A small sound classifier, trained from scratch: trained on acted Russian speech (Dusha).
Rows from block 4 of a small sound classifier, named by matrix and row number. Rows with one number within an expert belong to one neuron, the router's apart. Each number is 500 + 40 x the weight over its row's rms, rounded and kept within 0 to 999. All counts start at 0. Numbers have three digits each.
Before each expert's rows are labels from the 100 clips, of 14976, where the router gives the expert most weight on average: "strongest on" is what is common among them. Only what is clearly more common there than usual is listed. The data: acted Russian speech (Dusha).
# router: router (model.blocks.4.mlp.router.weight, 4x192, trained with AdamW), inputs 96-191
# up: expert up (model.blocks.4.mlp.up, 4x96x192), inputs 96-191
# down: expert down (model.blocks.4.mlp.down, 4x192x96, transposed), outputs 96-191

# expert 0
strongest on: emotion: positive
router.0:494464503470521574474500537549528496456546474472535521482492492545465491539524474482382444450466543511535430410377477561509497487500575508501539461487529508461442437485524456524484521543509535583501452502493487495481542496474440543474495623468455493504476533554496470420406558587436480526
up.3:494526428439554497484466509475525441531460520460479467473558537452540476526538504473444501515523530501501513580480468475557502507480512495420529491496528566562574594462500488480491439484490510520567462490433506548514456516566437478546489481524469459515486463568518461539532491555496453508
down.3:547484450543512484476500435459495564460466495496512519591566450525497489487512501507524447491492528485565496463528516458484549502495504515536541453549524473501496510444532534470542532476447575509482534443481547498570445504503507488477551499442491632508512457439449431568505472525526485404
up.4:508473487518443502454547493568454516459504534610502451524514510491496454518493503480450498446435514496446508461518511426513518474500480536469522507545495534469478437524498502439470498484503507517538480476476522518498484464541478522441460451514450569558547472496542503491450517472445547485
down.4:515448501536464502519542526444576430468514479475495449545483551532479541536531558549412530504506478443505543503560514464463506438485504479546506481515516533514494458476505469498529577500430542522545492424501500484484508411460589488526441501487554543503516510451506503520472471424471523535
up.5:515533498543477471602536459540475486515465517573531476497439497537527575494480469513542490498440554473469512484522521509547522519433502507549554485495447522527421609499441439475479508509424399440532506536507512504512567457529543484515526461567485483471496512523477548411499477516534477457
down.5:521470537435578599423471579504550510568509455471482531496546507430484481482567471474505522483480527405465501527468516516542471523470472415452471468481570511533462453483536493539465492504496616592522490478507471489463516497566519534511480502480534547481474532539496459525492427524529474538

# expert 3
strongest on: emotion: sad
router.3:508509500554505447527497485470498515523477555518416505535515474513521508436463514527634576547509455458440555582583485428535526492478448494496495548542469530537564560522437555511547454495506460414514571529511543507512503482539502457534474401475546487505523524414460522604561440427539520460
up.3:529474431576531555486504475448505492520600511426515524503522528502513539469530560499405506484478553517501498557442519552512528490541477430515503483538482469476556484482559494471540496487456452513485502519466512491569486501514518486484492449494431519481514417530467479454491496524446492530
down.3:519504501515498386500533494533519582466493521520460465490562439494510452506483495479372446473546504449554464505507536442522519520523521478499437485531535476495515549541606449481445502512440551504518526479590440481456544414518536499467541564551495492545455466544470518498505503505515498466
up.4:449485461539572442467516532502504489486532442522392571556547571519474494478447542542556527487488426513467504531502506398494553489490474464457527461545536498538530491491474502548449521462478532478499519541456545526453454522544470492547440459490531421500495487506395487503477544471414496522
down.4:469443371474468481471442461489475484474504604552479497477524429444486441499496468482492441515499542440451534483562502564445503468427480497497567563491416456509446542498542496496502504502460434490484500491489493504440440479500512547548473558505518537439535491421569519532486449528432484518
up.5:574462505457618534518499448512529497494483534583436487501501487495455526479506538538485445448494493414535511441527510479536516521557502458597467461510592562494445485431469481541427498532513504501573451481477503510520400481475533488481449566524528484475582518491455414492509491512498495483
down.5:503524480542494577586486423487506547473516463452414513537523537477484449445563503427515524533521487519543527565507519630515538489422464479494563462514464493565516567493530500479528481472538529477451515553443490463467510494511484442565489503533459524504442462540464484539496505503509521518

# expert 2
strongest on: emotion: angry
router.2:550514495459461560561447442445479405546533524514549516482482509514444484555529599521500490472478484544542520451492499526506475517490511450593431468495540502458511472471518491474525480500498483548460417445491461467476457561506489503475559530577501526467470454562499410431565481490477452503
up.3:492476509489471518551466393471484526465529506575464462480508451531470504476460540536447539498555489481437452512503494553444508513562496513527480582509528510447556425495569411532420440538578479611493503422533503489508498545486560514500523484498514524518498477439507457467528515497552532516
down.3:505495474506553514509534557525499372501498531482566542574509486503460480477486493529583510583505571521454517476529477460519555480422534495530504533517478545534466593506488506441525531448482502385500522480462500486498534483498515512430500514559460520489498495445518450493468495511435520495
up.4:447513473531473448549481554459497468510526470472494504486503463496467509455494503474465596557529535555527454620517494535510500531476557509498575496497495463524500446479473533569431496512489553504524543554497517521539439511519496482540499396484526553505507446558479497515545545572549524523
down.4:507519481490530439416551494434486526522468461488469535531479539490511533549501488415496515416472529546606518464399451473511488506521510496539407493506456470523478558491545553497535529507473497441506545436454467524453550449511509568460520474444519382543490531453507519476540519484463499469
up.5:475455507521469511602478483548455459472519524485515492457510430506521543563444542467546437514471529532523496454509499553514514527551477533508533555540442479488536562487551494503515475519554447547463504535501451486459505548489506540517546454536438579506552479430523465522449494547532518444
down.5:472512447532540504494495493512508380457470451512494495490477508470481486497500545522414514537481470502499526410560473469505505522450501494573599504529487485535487503473443469492489546479523515420516482383490450541544458532531492581480533534469458458504557468470506596489505506484531517500

# expert 1
strongest on: emotion: sad
router.1:484555514588504460485538487465452554503494526542535532511543548452528521454513516514603522558517506481460538551609522477493464605434479531531480475476471470519555560539494562501500494448495490438493518524508484551509492568524522453541511354463519500449547465464498543567549404504554498510
up.3:471516572494516429531498481509505418476494535603514466470560424518507544446504499458483471476455546487432513502458437552488469484531450538517556512505526462495451505486523459536428475493462473561464502442524431547494430549506512536506475490475532469539515518565491494559474550505467487513
down.3:513463485424436590521530462397479508482503480461489503499516504527594505461473475487583509453584479492480505512419542449548504426541530547409520432509465528521505575481424517506498530554472533484508491466504511495440453469509470481479557549510467526509502570543443568521489492522496488480
up.4:528505469465513490540497505460503403552569499513430495514481455555458483466545464512563489557508444577522436443465477527485546537507500531445545470491460510541480478541492503441591469509502537479531464403495483508565539516520518507471522533574443504499449436558466486490439421471523515472
down.4:517538488484481476458484560476524451483445516423551461454496525496533534536503500529423525485525505449520536572485544561489462511592489567441611481480520477472519499518515509546522520478458389499547467529484494515448437521447477542485478457504490519458467534572514468498460464535543471406
up.5:547557466379515499498472450491458480535574420471507501442468515407525524554542495504523427486497495489492537500467591443531518486482462479505507481471472500520487507487398488620432505504489502611508439500512520524534441474490467488500498560525531469518483535544494484533556464439504526508
down.5:452449532510542500553499504507452409565478547520433462510434466489496477498532483458478544499499501431545487431484511555539471468526554437493537499444589496550562499494538505456529520543566526482447463487470435472523491558518555471508465469568508550452491535600482541510432515506483506458