Weights of a small sound classifier.
Training: soap at rate 0.0031, 4500 steps, batches of 64, held-out accuracy 72%.
Data: trained on acted Russian speech (Dusha), 26041 training examples, 11.1 epochs.
Rows from block 4 of a small sound classifier, named by matrix and row number. Rows with one number within an expert belong to one neuron, the router's apart. Each number is 50 + 12 x the weight over its row's rms, rounded and kept within 0 to 99. All counts start at 0.
Before each expert's rows are labels from the 100 clips, of 14976, where the router gives the expert most weight on average: "responds to" is what is common among them. Only what is clearly more common there than usual is listed. The data: acted Russian speech (Dusha).
# router: router (model.blocks.4.mlp.router.weight, 4x192, trained with AdamW), inputs 0-95
# up: expert up (model.blocks.4.mlp.up, 4x96x192), inputs 0-95
# down: expert down (model.blocks.4.mlp.down, 4x192x96, transposed), outputs 0-95

# expert 0
responds to: emotion: positive
router.0:31 66 65 55 60 29 49 47 50 45 39 68 44 54 40 44 46 70 62 25 52 47 54 57 62 56 51 61 62 50 64 46 37 48 31 53 31 39 53 47 54 41 54 50 44 61 51 36 49 35 37 44 52 48 57 43 43 60 50 79 43 38 65 64 47 54 54 52 40 56 47 76 52 76 59 51 61 35 48 59 53 65 31 54 44 44 46 65 60 43 55 49 64 41 50 56
up.16:36 64 52 38 74 49 75 57 50 46 64 39 39 33 69 84 52 54 37 59 51 43 34 58 46 24 54 57 38 58 66 67 46 59 22 54 34 53 65 52 37 35 48 30 74 58 71 51 57 49 47 46 51 42 44 61 68 42 54 44 50 62 48 52 45 35 52 49 43 31 52 49 57 66 38 46 46 63 42 48 54 57 66 60 45 57 44 32 51 53 47 63 35 38 61 57
down.16:65 59 71 39 40 56 53 62 53 46 48 49 41 53 35 28 40 74 71 39 58 38 34 48 61 44 69 68 64 29 45 47 48 30 68 56 67 44 39 54 33 49 58 42 54 63 35 51 58 60 35 44 46 71 57 56 42 41 40 56 42 51 17 45 55 63 44 56 52 65 51 58 56 37 40 42 34 49 46 80 47 39 44 49 49 55 38 55 72 49 60 67 52 56 51 53

# expert 1
responds to: emotion: sad
router.1:70 27 37 31 30 54 51 50 49 59 59 43 57 38 55 42 61 34 46 61 49 52 59 55 41 36 52 23 46 34 48 59 54 52 64 43 53 60 37 41 40 65 53 68 49 37 56 57 57 73 58 57 61 49 49 69 37 43 44 47 54 68 39 45 38 35 45 49 71 42 55 25 58 46 35 63 49 50 49 33 38 30 73 52 53 46 52 44 47 55 53 59 46 64 43 39
up.16:62 38 43 58 55 56 40 78 52 31 62 43 65 42 57 65 61 52 27 43 49 53 52 52 51 60 55 41 50 45 64 61 67 64 45 55 38 51 35 65 48 64 54 47 56 44 34 34 50 30 41 42 55 55 46 52 61 35 46 58 51 52 53 39 25 55 28 49 45 55 43 33 49 29 36 65 35 40 28 59 55 64 49 57 29 63 49 28 53 36 50 51 52 46 49 49
down.16:44 69 61 13 57 52 33 30 58 51 65 48 63 49 44 65 42 52 36 47 37 50 27 61 69 64 47 65 50 43 59 29 46 41 52 49 49 38 46 53 41 56 56 66 50 51 74 59 55 54 52 49 28 66 67 59 42 56 44 62 45 59 46 55 53 47 64 51 39 63 34 51 41 60 65 53 49 56 39 40 54 43 57 51 40 39 60 52 62 59 28 50 49 57 44 72

# expert 3
responds to: emotion: sad
router.3:72 42 47 49 44 59 48 40 50 58 53 45 53 56 62 66 48 36 34 77 45 59 54 48 43 34 53 32 37 46 34 65 46 42 72 47 63 57 56 55 48 57 59 45 37 42 57 52 54 65 54 47 48 44 32 49 63 38 48 30 59 62 24 52 62 48 51 37 65 38 53 42 39 21 53 45 36 67 50 49 55 42 65 51 52 47 63 42 41 42 53 52 41 48 40 50
up.16:54 42 47 57 48 53 40 70 49 41 51 55 61 57 32 70 51 55 34 64 42 39 42 52 44 37 73 48 48 45 39 61 69 38 42 67 66 33 48 61 42 59 39 32 40 23 29 46 45 39 37 47 56 65 58 64 51 39 49 65 55 33 62 59 64 50 32 67 87 51 50 30 71 47 69 47 49 40 65 33 76 56 54 56 51 47 58 19 50 32 49 38 41 66 46 64
down.16:57 58 49 47 48 32 47 25 61 66 53 47 60 56 70 53 57 45 22 23 59 69 53 66 45 43 42 43 51 84 32 56 32 73 43 43 58 57 44 59 39 57 36 49 29 60 42 50 43 48 68 49 59 33 43 56 40 51 42 57 65 69 43 63 47 38 61 20 35 34 38 43 38 65 39 58 53 35 50 75 44 31 58 67 47 66 48 47 66 57 65 42 51 44 46 57

# expert 2
responds to: emotion: angry
router.2:23 27 38 49 75 71 53 82 32 67 38 60 48 50 67 47 46 57 45 41 52 56 42 27 49 60 52 58 60 42 41 48 67 65 34 43 29 65 39 68 44 52 52 48 51 68 50 42 59 54 40 40 60 37 71 57 45 36 57 36 36 53 58 51 41 51 54 47 50 44 46 58 74 55 40 45 46 38 70 58 60 66 53 44 31 50 49 41 49 57 35 38 44 76 60 51
up.16:60 42 45 39 57 19 63 49 75 65 49 61 60 67 70 59 55 14 78 47 40 58 41 37 39 40 44 61 46 47 48 54 56 55 50 42 64 43 39 55 41 58 58 29 39 49 31 28 52 36 43 60 55 72 37 49 50 58 67 44 54 53 53 43 48 56 40 50 40 31 53 44 34 56 52 40 63 33 88 67 59 39 54 49 44 61 70 34 51 34 43 56 28 81 58 49
down.16:56 40 50 74 42 62 57 41 54 28 35 58 25 29 42 45 46 71 14 44 56 61 35 60 63 52 56 25 43 42 39 45 67 42 40 47 59 47 46 49 52 58 69 56 49 72 70 52 48 62 83 41 26 40 47 48 49 48 46 62 31 57 59 46 27 61 46 41 45 36 62 48 63 55 42 66 26 51 37 46 49 45 57 61 51 43 51 47 55 43 54 78 53 37 60 49