config.yaml
gain_aug_db: 10
targets: ["emotion"]
subsampling: 4
width: 192
kernel_size: 9
shampoo_beta: 0.95
eps: 1e-08
warmup_steps: 220
adamw_weight_decay_other_params: 0.01
Rows from block 2 of a small sound classifier, named by matrix and row number. Rows with one number within an expert belong to one neuron, the router's apart. Each number is 500 + 25 x the weight over its row's rms, rounded and kept within 0 to 999. All counts start at 0. Numbers have three digits each.
Before each expert's rows are labels from the 100 clips, of 14976, where the router gives the expert most weight on average: "top examples" is what is common among them. Only what is clearly more common there than usual is listed. The data: acted Russian speech (Dusha). In brackets: how many of the 100, against the usual share in percent.
# router: router (model.blocks.2.mlp.router.weight, 4x192, trained with AdamW), inputs 96-191
# up: expert up (model.blocks.2.mlp.up, 4x96x192), inputs 96-191
# down: expert down (model.blocks.2.mlp.down, 4x192x96, transposed), outputs 96-191

# expert 1
top examples: emotion: angry (50 vs 18.6)
router.1:458460471504526521475476535534511544483490495501515527479448469467522494537521512521477518494482488512531468452465515481517494460494503523505481507522499499469497481507519479532502491537531482488534463482510540490494546511490492508523489545494483452486513489488500493493444520550476496496
up.0:490506494476466463471487505456482500475514510484544518515524452532507512511543532480513526496531515456490483501480478524502517558532439451478503512527538497515520486487479502469500539484475522476497485443513488514473502489491511467488473512475484493516496517552508491494537482500494495501
down.0:532540514538517512529460500519525476541457489466506458510484536475531511509497493493518487526520503534534484497501495525488554511509499526521514513502472479490496491497476497533481455500491494519529479473529464519519507504521459560513503455516490484531547459517471498494497488472459478498
up.1:451512504506492517495499518501496519505466506474526517503491480511486507478464517482454465498501501478511490547517473484550528473461481526522497509475486501500536474499482473488505482533496514518517513492511494457466488465468525501481507476523468511533512474475478505469543463509542490470
down.1:509486482468474509498506536481511521501511493508479553547507451538518530510534477544545483534474497505467476491494480489512483491546489487545512487509489521486480471507532511484512496464457496470496520520510520527457538503529450476454497509530520473489475513523550507492527494502504458548
up.2:491460530507477530483494448499448479464505486516508521486489529518490493478525516521482490533502535466507478472504489515511484471462489490495512482509442530503507499507506527490524492545508495526471520535524474491527484524516503488519477509443509493493510508544480525502460454493496505498
down.2:477490494532505460477462486491490488501474501540492491493511492481451522464531478535526493480502519520483500476511510512474501533450497490511460493501567491520490489483487518509519514407489561501522507500481539501449513499515466494509500497492542481519502484469476471508485533513492507509
up.3:525490507491467495509483453493510495482450505519500468517481478506521511524531490504453482478500488503527498474507515477456495475511524534471550533508490488478479520508460472455557505460509499491512471496512473507518477511492480479453484444476512500481502497492512502479521461508527575528
down.3:524529457518528485517467517480487472493478526516524513501497470468462483498468510537496472517500464503483477507514471529525490494516501487560464528533564515449494486521508460500487489510526512527493506484546498506488485494504468550499538495471506425457527469495482529510553482497496520487

# expert 0
top examples: emotion: sad (99 vs 26.8)
router.0:525531547564512455507525430505463513522521559479496507495533510539493482462521546516554515527486491485478552522520498484519481513498462508483518468537492513516501541523486493508507482492513463500513501504500474481546474480541500465479474495499488499471526486476484530491551483495500483457
up.0:485516513511497533499474459505511555516504494501505530564490543497501461495477529542473529494492454491518535521518508502540467536512464501491493474486515480472514475483520524512515533533510480493487484503498502489463559512551491493535509490495506473532494469487506476513504501504485501496
down.0:541481474487515470496512495517487450485478483480510508460503472538493509479485501477506543505525517465461492476498536483487521462484521513518480504527513539522491511503550446537471473481496526509483520470522492550515476493460529467469524438534518502519527471504477508460497520501501489473
up.1:438478482530485454515493524527473441508504540482510481561521516486439497497459461471468509476509464468503498509515496496489503461523494510496509505497487478553521498506489453449524565517503498483481500507541498472505515492458465488508515501443533503470476512505465511499508533542513523530
down.1:482499442522499496524485505535539487549499530490530485494478497495473551467488539510487486529527476470491518520503522468502474506466551510511496507490518475478473484521465461485512493532527502496460500474540517506499542502477516527510520484465499504454434492505526501464510514489517560525
up.2:462505500532466498496476503530498511497515482495510537460500464553527510516489493487541536530477526492522504463468522518501470515516495497525481472514527528500526537473456545457479487457474480530479483475521493495516469487508516480500475510482500469483535482502469468490493526547533513497
down.2:493498514482537456520497502511501466524488490504482524486502518492496495491489497426479478463516486531483540517524514473575505486512472482547488510508455499495480475524581449524547483516484496504501528518518471487492479544513483492514486508487526526495502522494471519495480477489465480553
up.3:545510475489487504496501427498501528525499532531500518457530492474502514529463506472513490502504509494470497489509461498528535513465489502495518503501515504477489501511501531461545443498504431546513486477492527504486523542482518513484473491527482493513539483483469472498513475536510511471
down.3:510505476463491533502499502538477517515517521468533505493494512485539488507484490465490487466478516496508502459476445492486510516512474474508488476478515480522513483495471542479489535488535441523499522532523482486517494533528499503548508524533489460520468469517503502528510505472541526541

# expert 3
top examples: emotion: positive (97 vs 18.6)
router.3:545532492509516471498534504445501498504491502516499491513516493514459533488528492495516508497475535475439494502538467497488469518472528501523515480485493491499495512494496489468486515497482557512477495479481486516468485453474490478526485467475527542480478508514509508499554491493460469505
up.0:497488494472499500514499527513490493524485522498523533512512530474504490453540505477474503515527445491524506515524488488473482502510533472470509459501498480487508517510447500443481548457521526526490545491546487505531507510511520507496463468485517481495520512489516541475501526531510496460
down.0:451529494466486483540478495507505507513479484512471497473492461491491534478460535504455528479501531485452459515506559523481479500479488512499493519483498476507498490478570481529530533489504517493520495521462560514450529540501499506488465507499479528519543519515502429525465486479496522536
up.1:530480520502530458546543523528497518525517482490477511516508468426571489493490501493478521477475536487516498541473501536463531474516502538481499474526505506486507501534489483523493488488510480504501521518504497524462500500491454474512500468528477518471465536466461525512526531479527498519
down.1:524485480458481477516487499481511523519479465479491527472524516501512515463507477462502509518501510521489512491483487514503497505435496447512480490457521492528494541506496506513482533535484522471504519508517473509515514529487473558496459499527492489519513525564460522466511520530491488527
up.2:479546514528517504516510477526500483519500538502494503519490521466512496534467524531503489536524541474494509528508489520512501503490501496498468542502486491529498515488532498517491499477476475467508531488512494483495467512518432495512515464479451441475484459535514524542501517469503522541
down.2:528512462450486534497488500510550500501489507547512495465482488496474512468551477511481501421481504471450514501471500499548506491544502511518493483493495477506512456502538547480499530523542497455491533452542508551476513497478528544511511493481539540477479489522473489506507502506520461482
up.3:484512494487521507518426521500525511471514541474532475497544478497492507520475476499477539496484545492526496497454509485513532503456533480463493506520490493505493570483521496460490502503519522456473490468507490490490493528502512523517501511466509481499516519477497475497500528480497518495
down.3:509461481480518474551525488468530464498530509472511495549494494495488505471465475516487566527494498469470534459496550514503485511526505486480512532510547507465511545502449503518471547544539495510508510501548463537497494510497504525523505514504519467495489521527476527499511478485484482471