{"arch": "conformer", "model": "sound classifier", "dataset": "acted Russian speech (Dusha)", "train_examples": 26041, "gain_aug_db": 10, "n_mels": 40, "hop_length": 160, "input": "mfcc", "spec_augment": false, "win_length": 400, "targets": ["emotion"], "num_classes": 4, "norm": "layernorm", "hidden_act": "gelu", "mlp_ratio": 6, "head_dim": 32, "fused_qkv": true, "qk_norm": false, "dropout": 0.1, "inner_norm": false, "moe": "expert_choice", "num_experts": 4, "moe_every": 1, "expert_mlp_ratio": 0.5, "experts_per_token": 2, "shared_expert": true, "subsampling": 4, "layers": 12, "width": 192, "positions": "learned", "kernel_size": 9, "label_smoothing": 0.05, "loss": "binary_cross_entropy", "residual_init": "scaled_by_depth", "optimizer": "soap", "beta2": 0.95, "learning_rate": 0.0031, "beta1": 0.95, "shampoo_beta": 0.95, "eps": 1e-08, "precondition_frequency": 32, "max_precond_dim": 512, "one_sided": false, "adamw_lr_other_params": 0.0022, "max_steps": 4500, "batch_size": 64, "epochs": 11.1, "lr_schedule": "wsd", "decay_fraction": 0.4, "final_lr_fraction": 0.05, "warmup_steps": 220, "weight_decay": 0.4, "adamw_weight_decay_other_params": 0.01}
Rows from block 2 of a small sound classifier, named by matrix and row number. Rows with one number belong to one neuron. Each number is 128 + 32 x the weight over its row's rms, rounded and kept within 0 to 255. All counts start at 0. Numbers have three digits each.
After each neuron's rows are labels from the 100 clips, of 14976, where the neuron reaches its highest value: "loudest band" is the band of the loudest frequency at the time of the peak. Only what is clearly more common there than usual is listed. The data: acted Russian speech (Dusha). In brackets: how many of the 100.
# fc1: first MLP up (model.blocks.2.ff1.fc1.weight, 1152x192), inputs 48-95
# fc2: first MLP down (model.blocks.2.ff1.fc2.weight, 192x1152, transposed), outputs 48-95

fc1.582:117150125123144131145127152147120157121117197148171213183109141169093127174150158092145124153129147141052155112167152190124068110191046098144104
fc2.582:065149158113123166142036111102118094143120203109105070098173077129095140119100137164113136097071102148119168151121043090180082123148056143143136
loudest band: 250 to 500 Hz (56); 500 to 1000 Hz (28)

fc1.630:086173133112132094202127085192138161166135182140190146126113140126139163160169161087095213114140164113040129128130139179161144151149143104097160
fc2.630:155128107132134125139116154127149118125111071126107120087099093117142126130185107131141122137092126100123129100174089160110124146160151175142125
loudest band: 4000 to 8000 Hz (44)

fc1.149:106157122096148075147110077184138147127133134149091112160100114105102164124127135125069199149180129156152149132099105147133141108126168136182138
fc2.149:128159113152174141140092132144129157074143070163097136063130137111145155086145121119140142162145097122170131079138059161170125140139105153097127
loudest band: 4000 to 8000 Hz (45)

fc1.177:166113109171109095165147154107110072086163154106150135126128115100118120105127130111082089159081135078170166111144129132122111109080145098131139
fc2.177:116197113148134162161080081128082093138069115168098106052143114161111144128122085131115044058072154191164139068197105086141144137120103162115192
loudest band: 250 to 500 Hz (81)

fc1.63:084113086183152120137129186148041139120090118178136110168182166124122131175172093133123142115055151073099081119083121172127153148134125120127163
fc2.63:154104098175114160176114170102138195187111116123078145090112171087138098134132112113164159129136135175131172112125114126160103155083122177141130
loudest band: 500 to 1000 Hz (31)

fc1.654:122127083150153126135160039152115097110141116105118116127173132126160138153159104165160069122134151192140145115131162131188142130099166066178134
fc2.654:124141111139080109145093166146149151114152135152138175042056141130157110086133093112164117181159148141134138101094150177096127165117129132105098
loudest band: 250 to 500 Hz (59); 500 to 1000 Hz (37)

fc1.162:132144088101117136151181117120138109133067150090112147113147188091151122127105149168179165166140163026053156103120169113125129115085185195093128
fc2.162:161078109160121117122106144078175086112168064127124142049121107146089200052088092124181110128059110157071112153111114157116121140095166104178097
loudest band: 500 to 1000 Hz (52)

fc1.244:146208138113137078169141118131100112120110107164156101171158163107090113155095123127100167116098161134056112163104082145161113144137170158162163
fc2.244:118156089102201161091166140103160150106179120134146109049080091160110120084159107137194122143193121134158152115147123119139123107120150179158137
loudest band: 4000 to 8000 Hz (32)

fc1.442:058103121145091082092137091144103100146133153173126097220181106138162117089091166153092093137152116110080105127121119087098077063098137158126064
fc2.442:113095121156069154140124125082136116125152129166101135135074107166119129098157093109121063137151089152160123117146121189146149188136105190147135
loudest band: 500 to 1000 Hz (26)

fc1.324:122110133107124118128111116176076197099152184116105117128125107142082171176122117095133124150096165120058214163098125166122141113135132152146067
fc2.324:106133085092180187092139179084172117129115167159068137063135093173146185081122137128163097144113133158164146088093108202134132142122130114118138
loudest band: 500 to 1000 Hz (29)

fc1.133:159119101189136099086146155102136095127160210086175092104146143126134097082088110141148159140093118135131087100090116132103135144081074113129174
fc2.133:119184108147159159159063167155103090091127098148153106007187123176107118109104112141098081084131130208098154119184119103158141113088155142158137
loudest band: 250 to 500 Hz (68)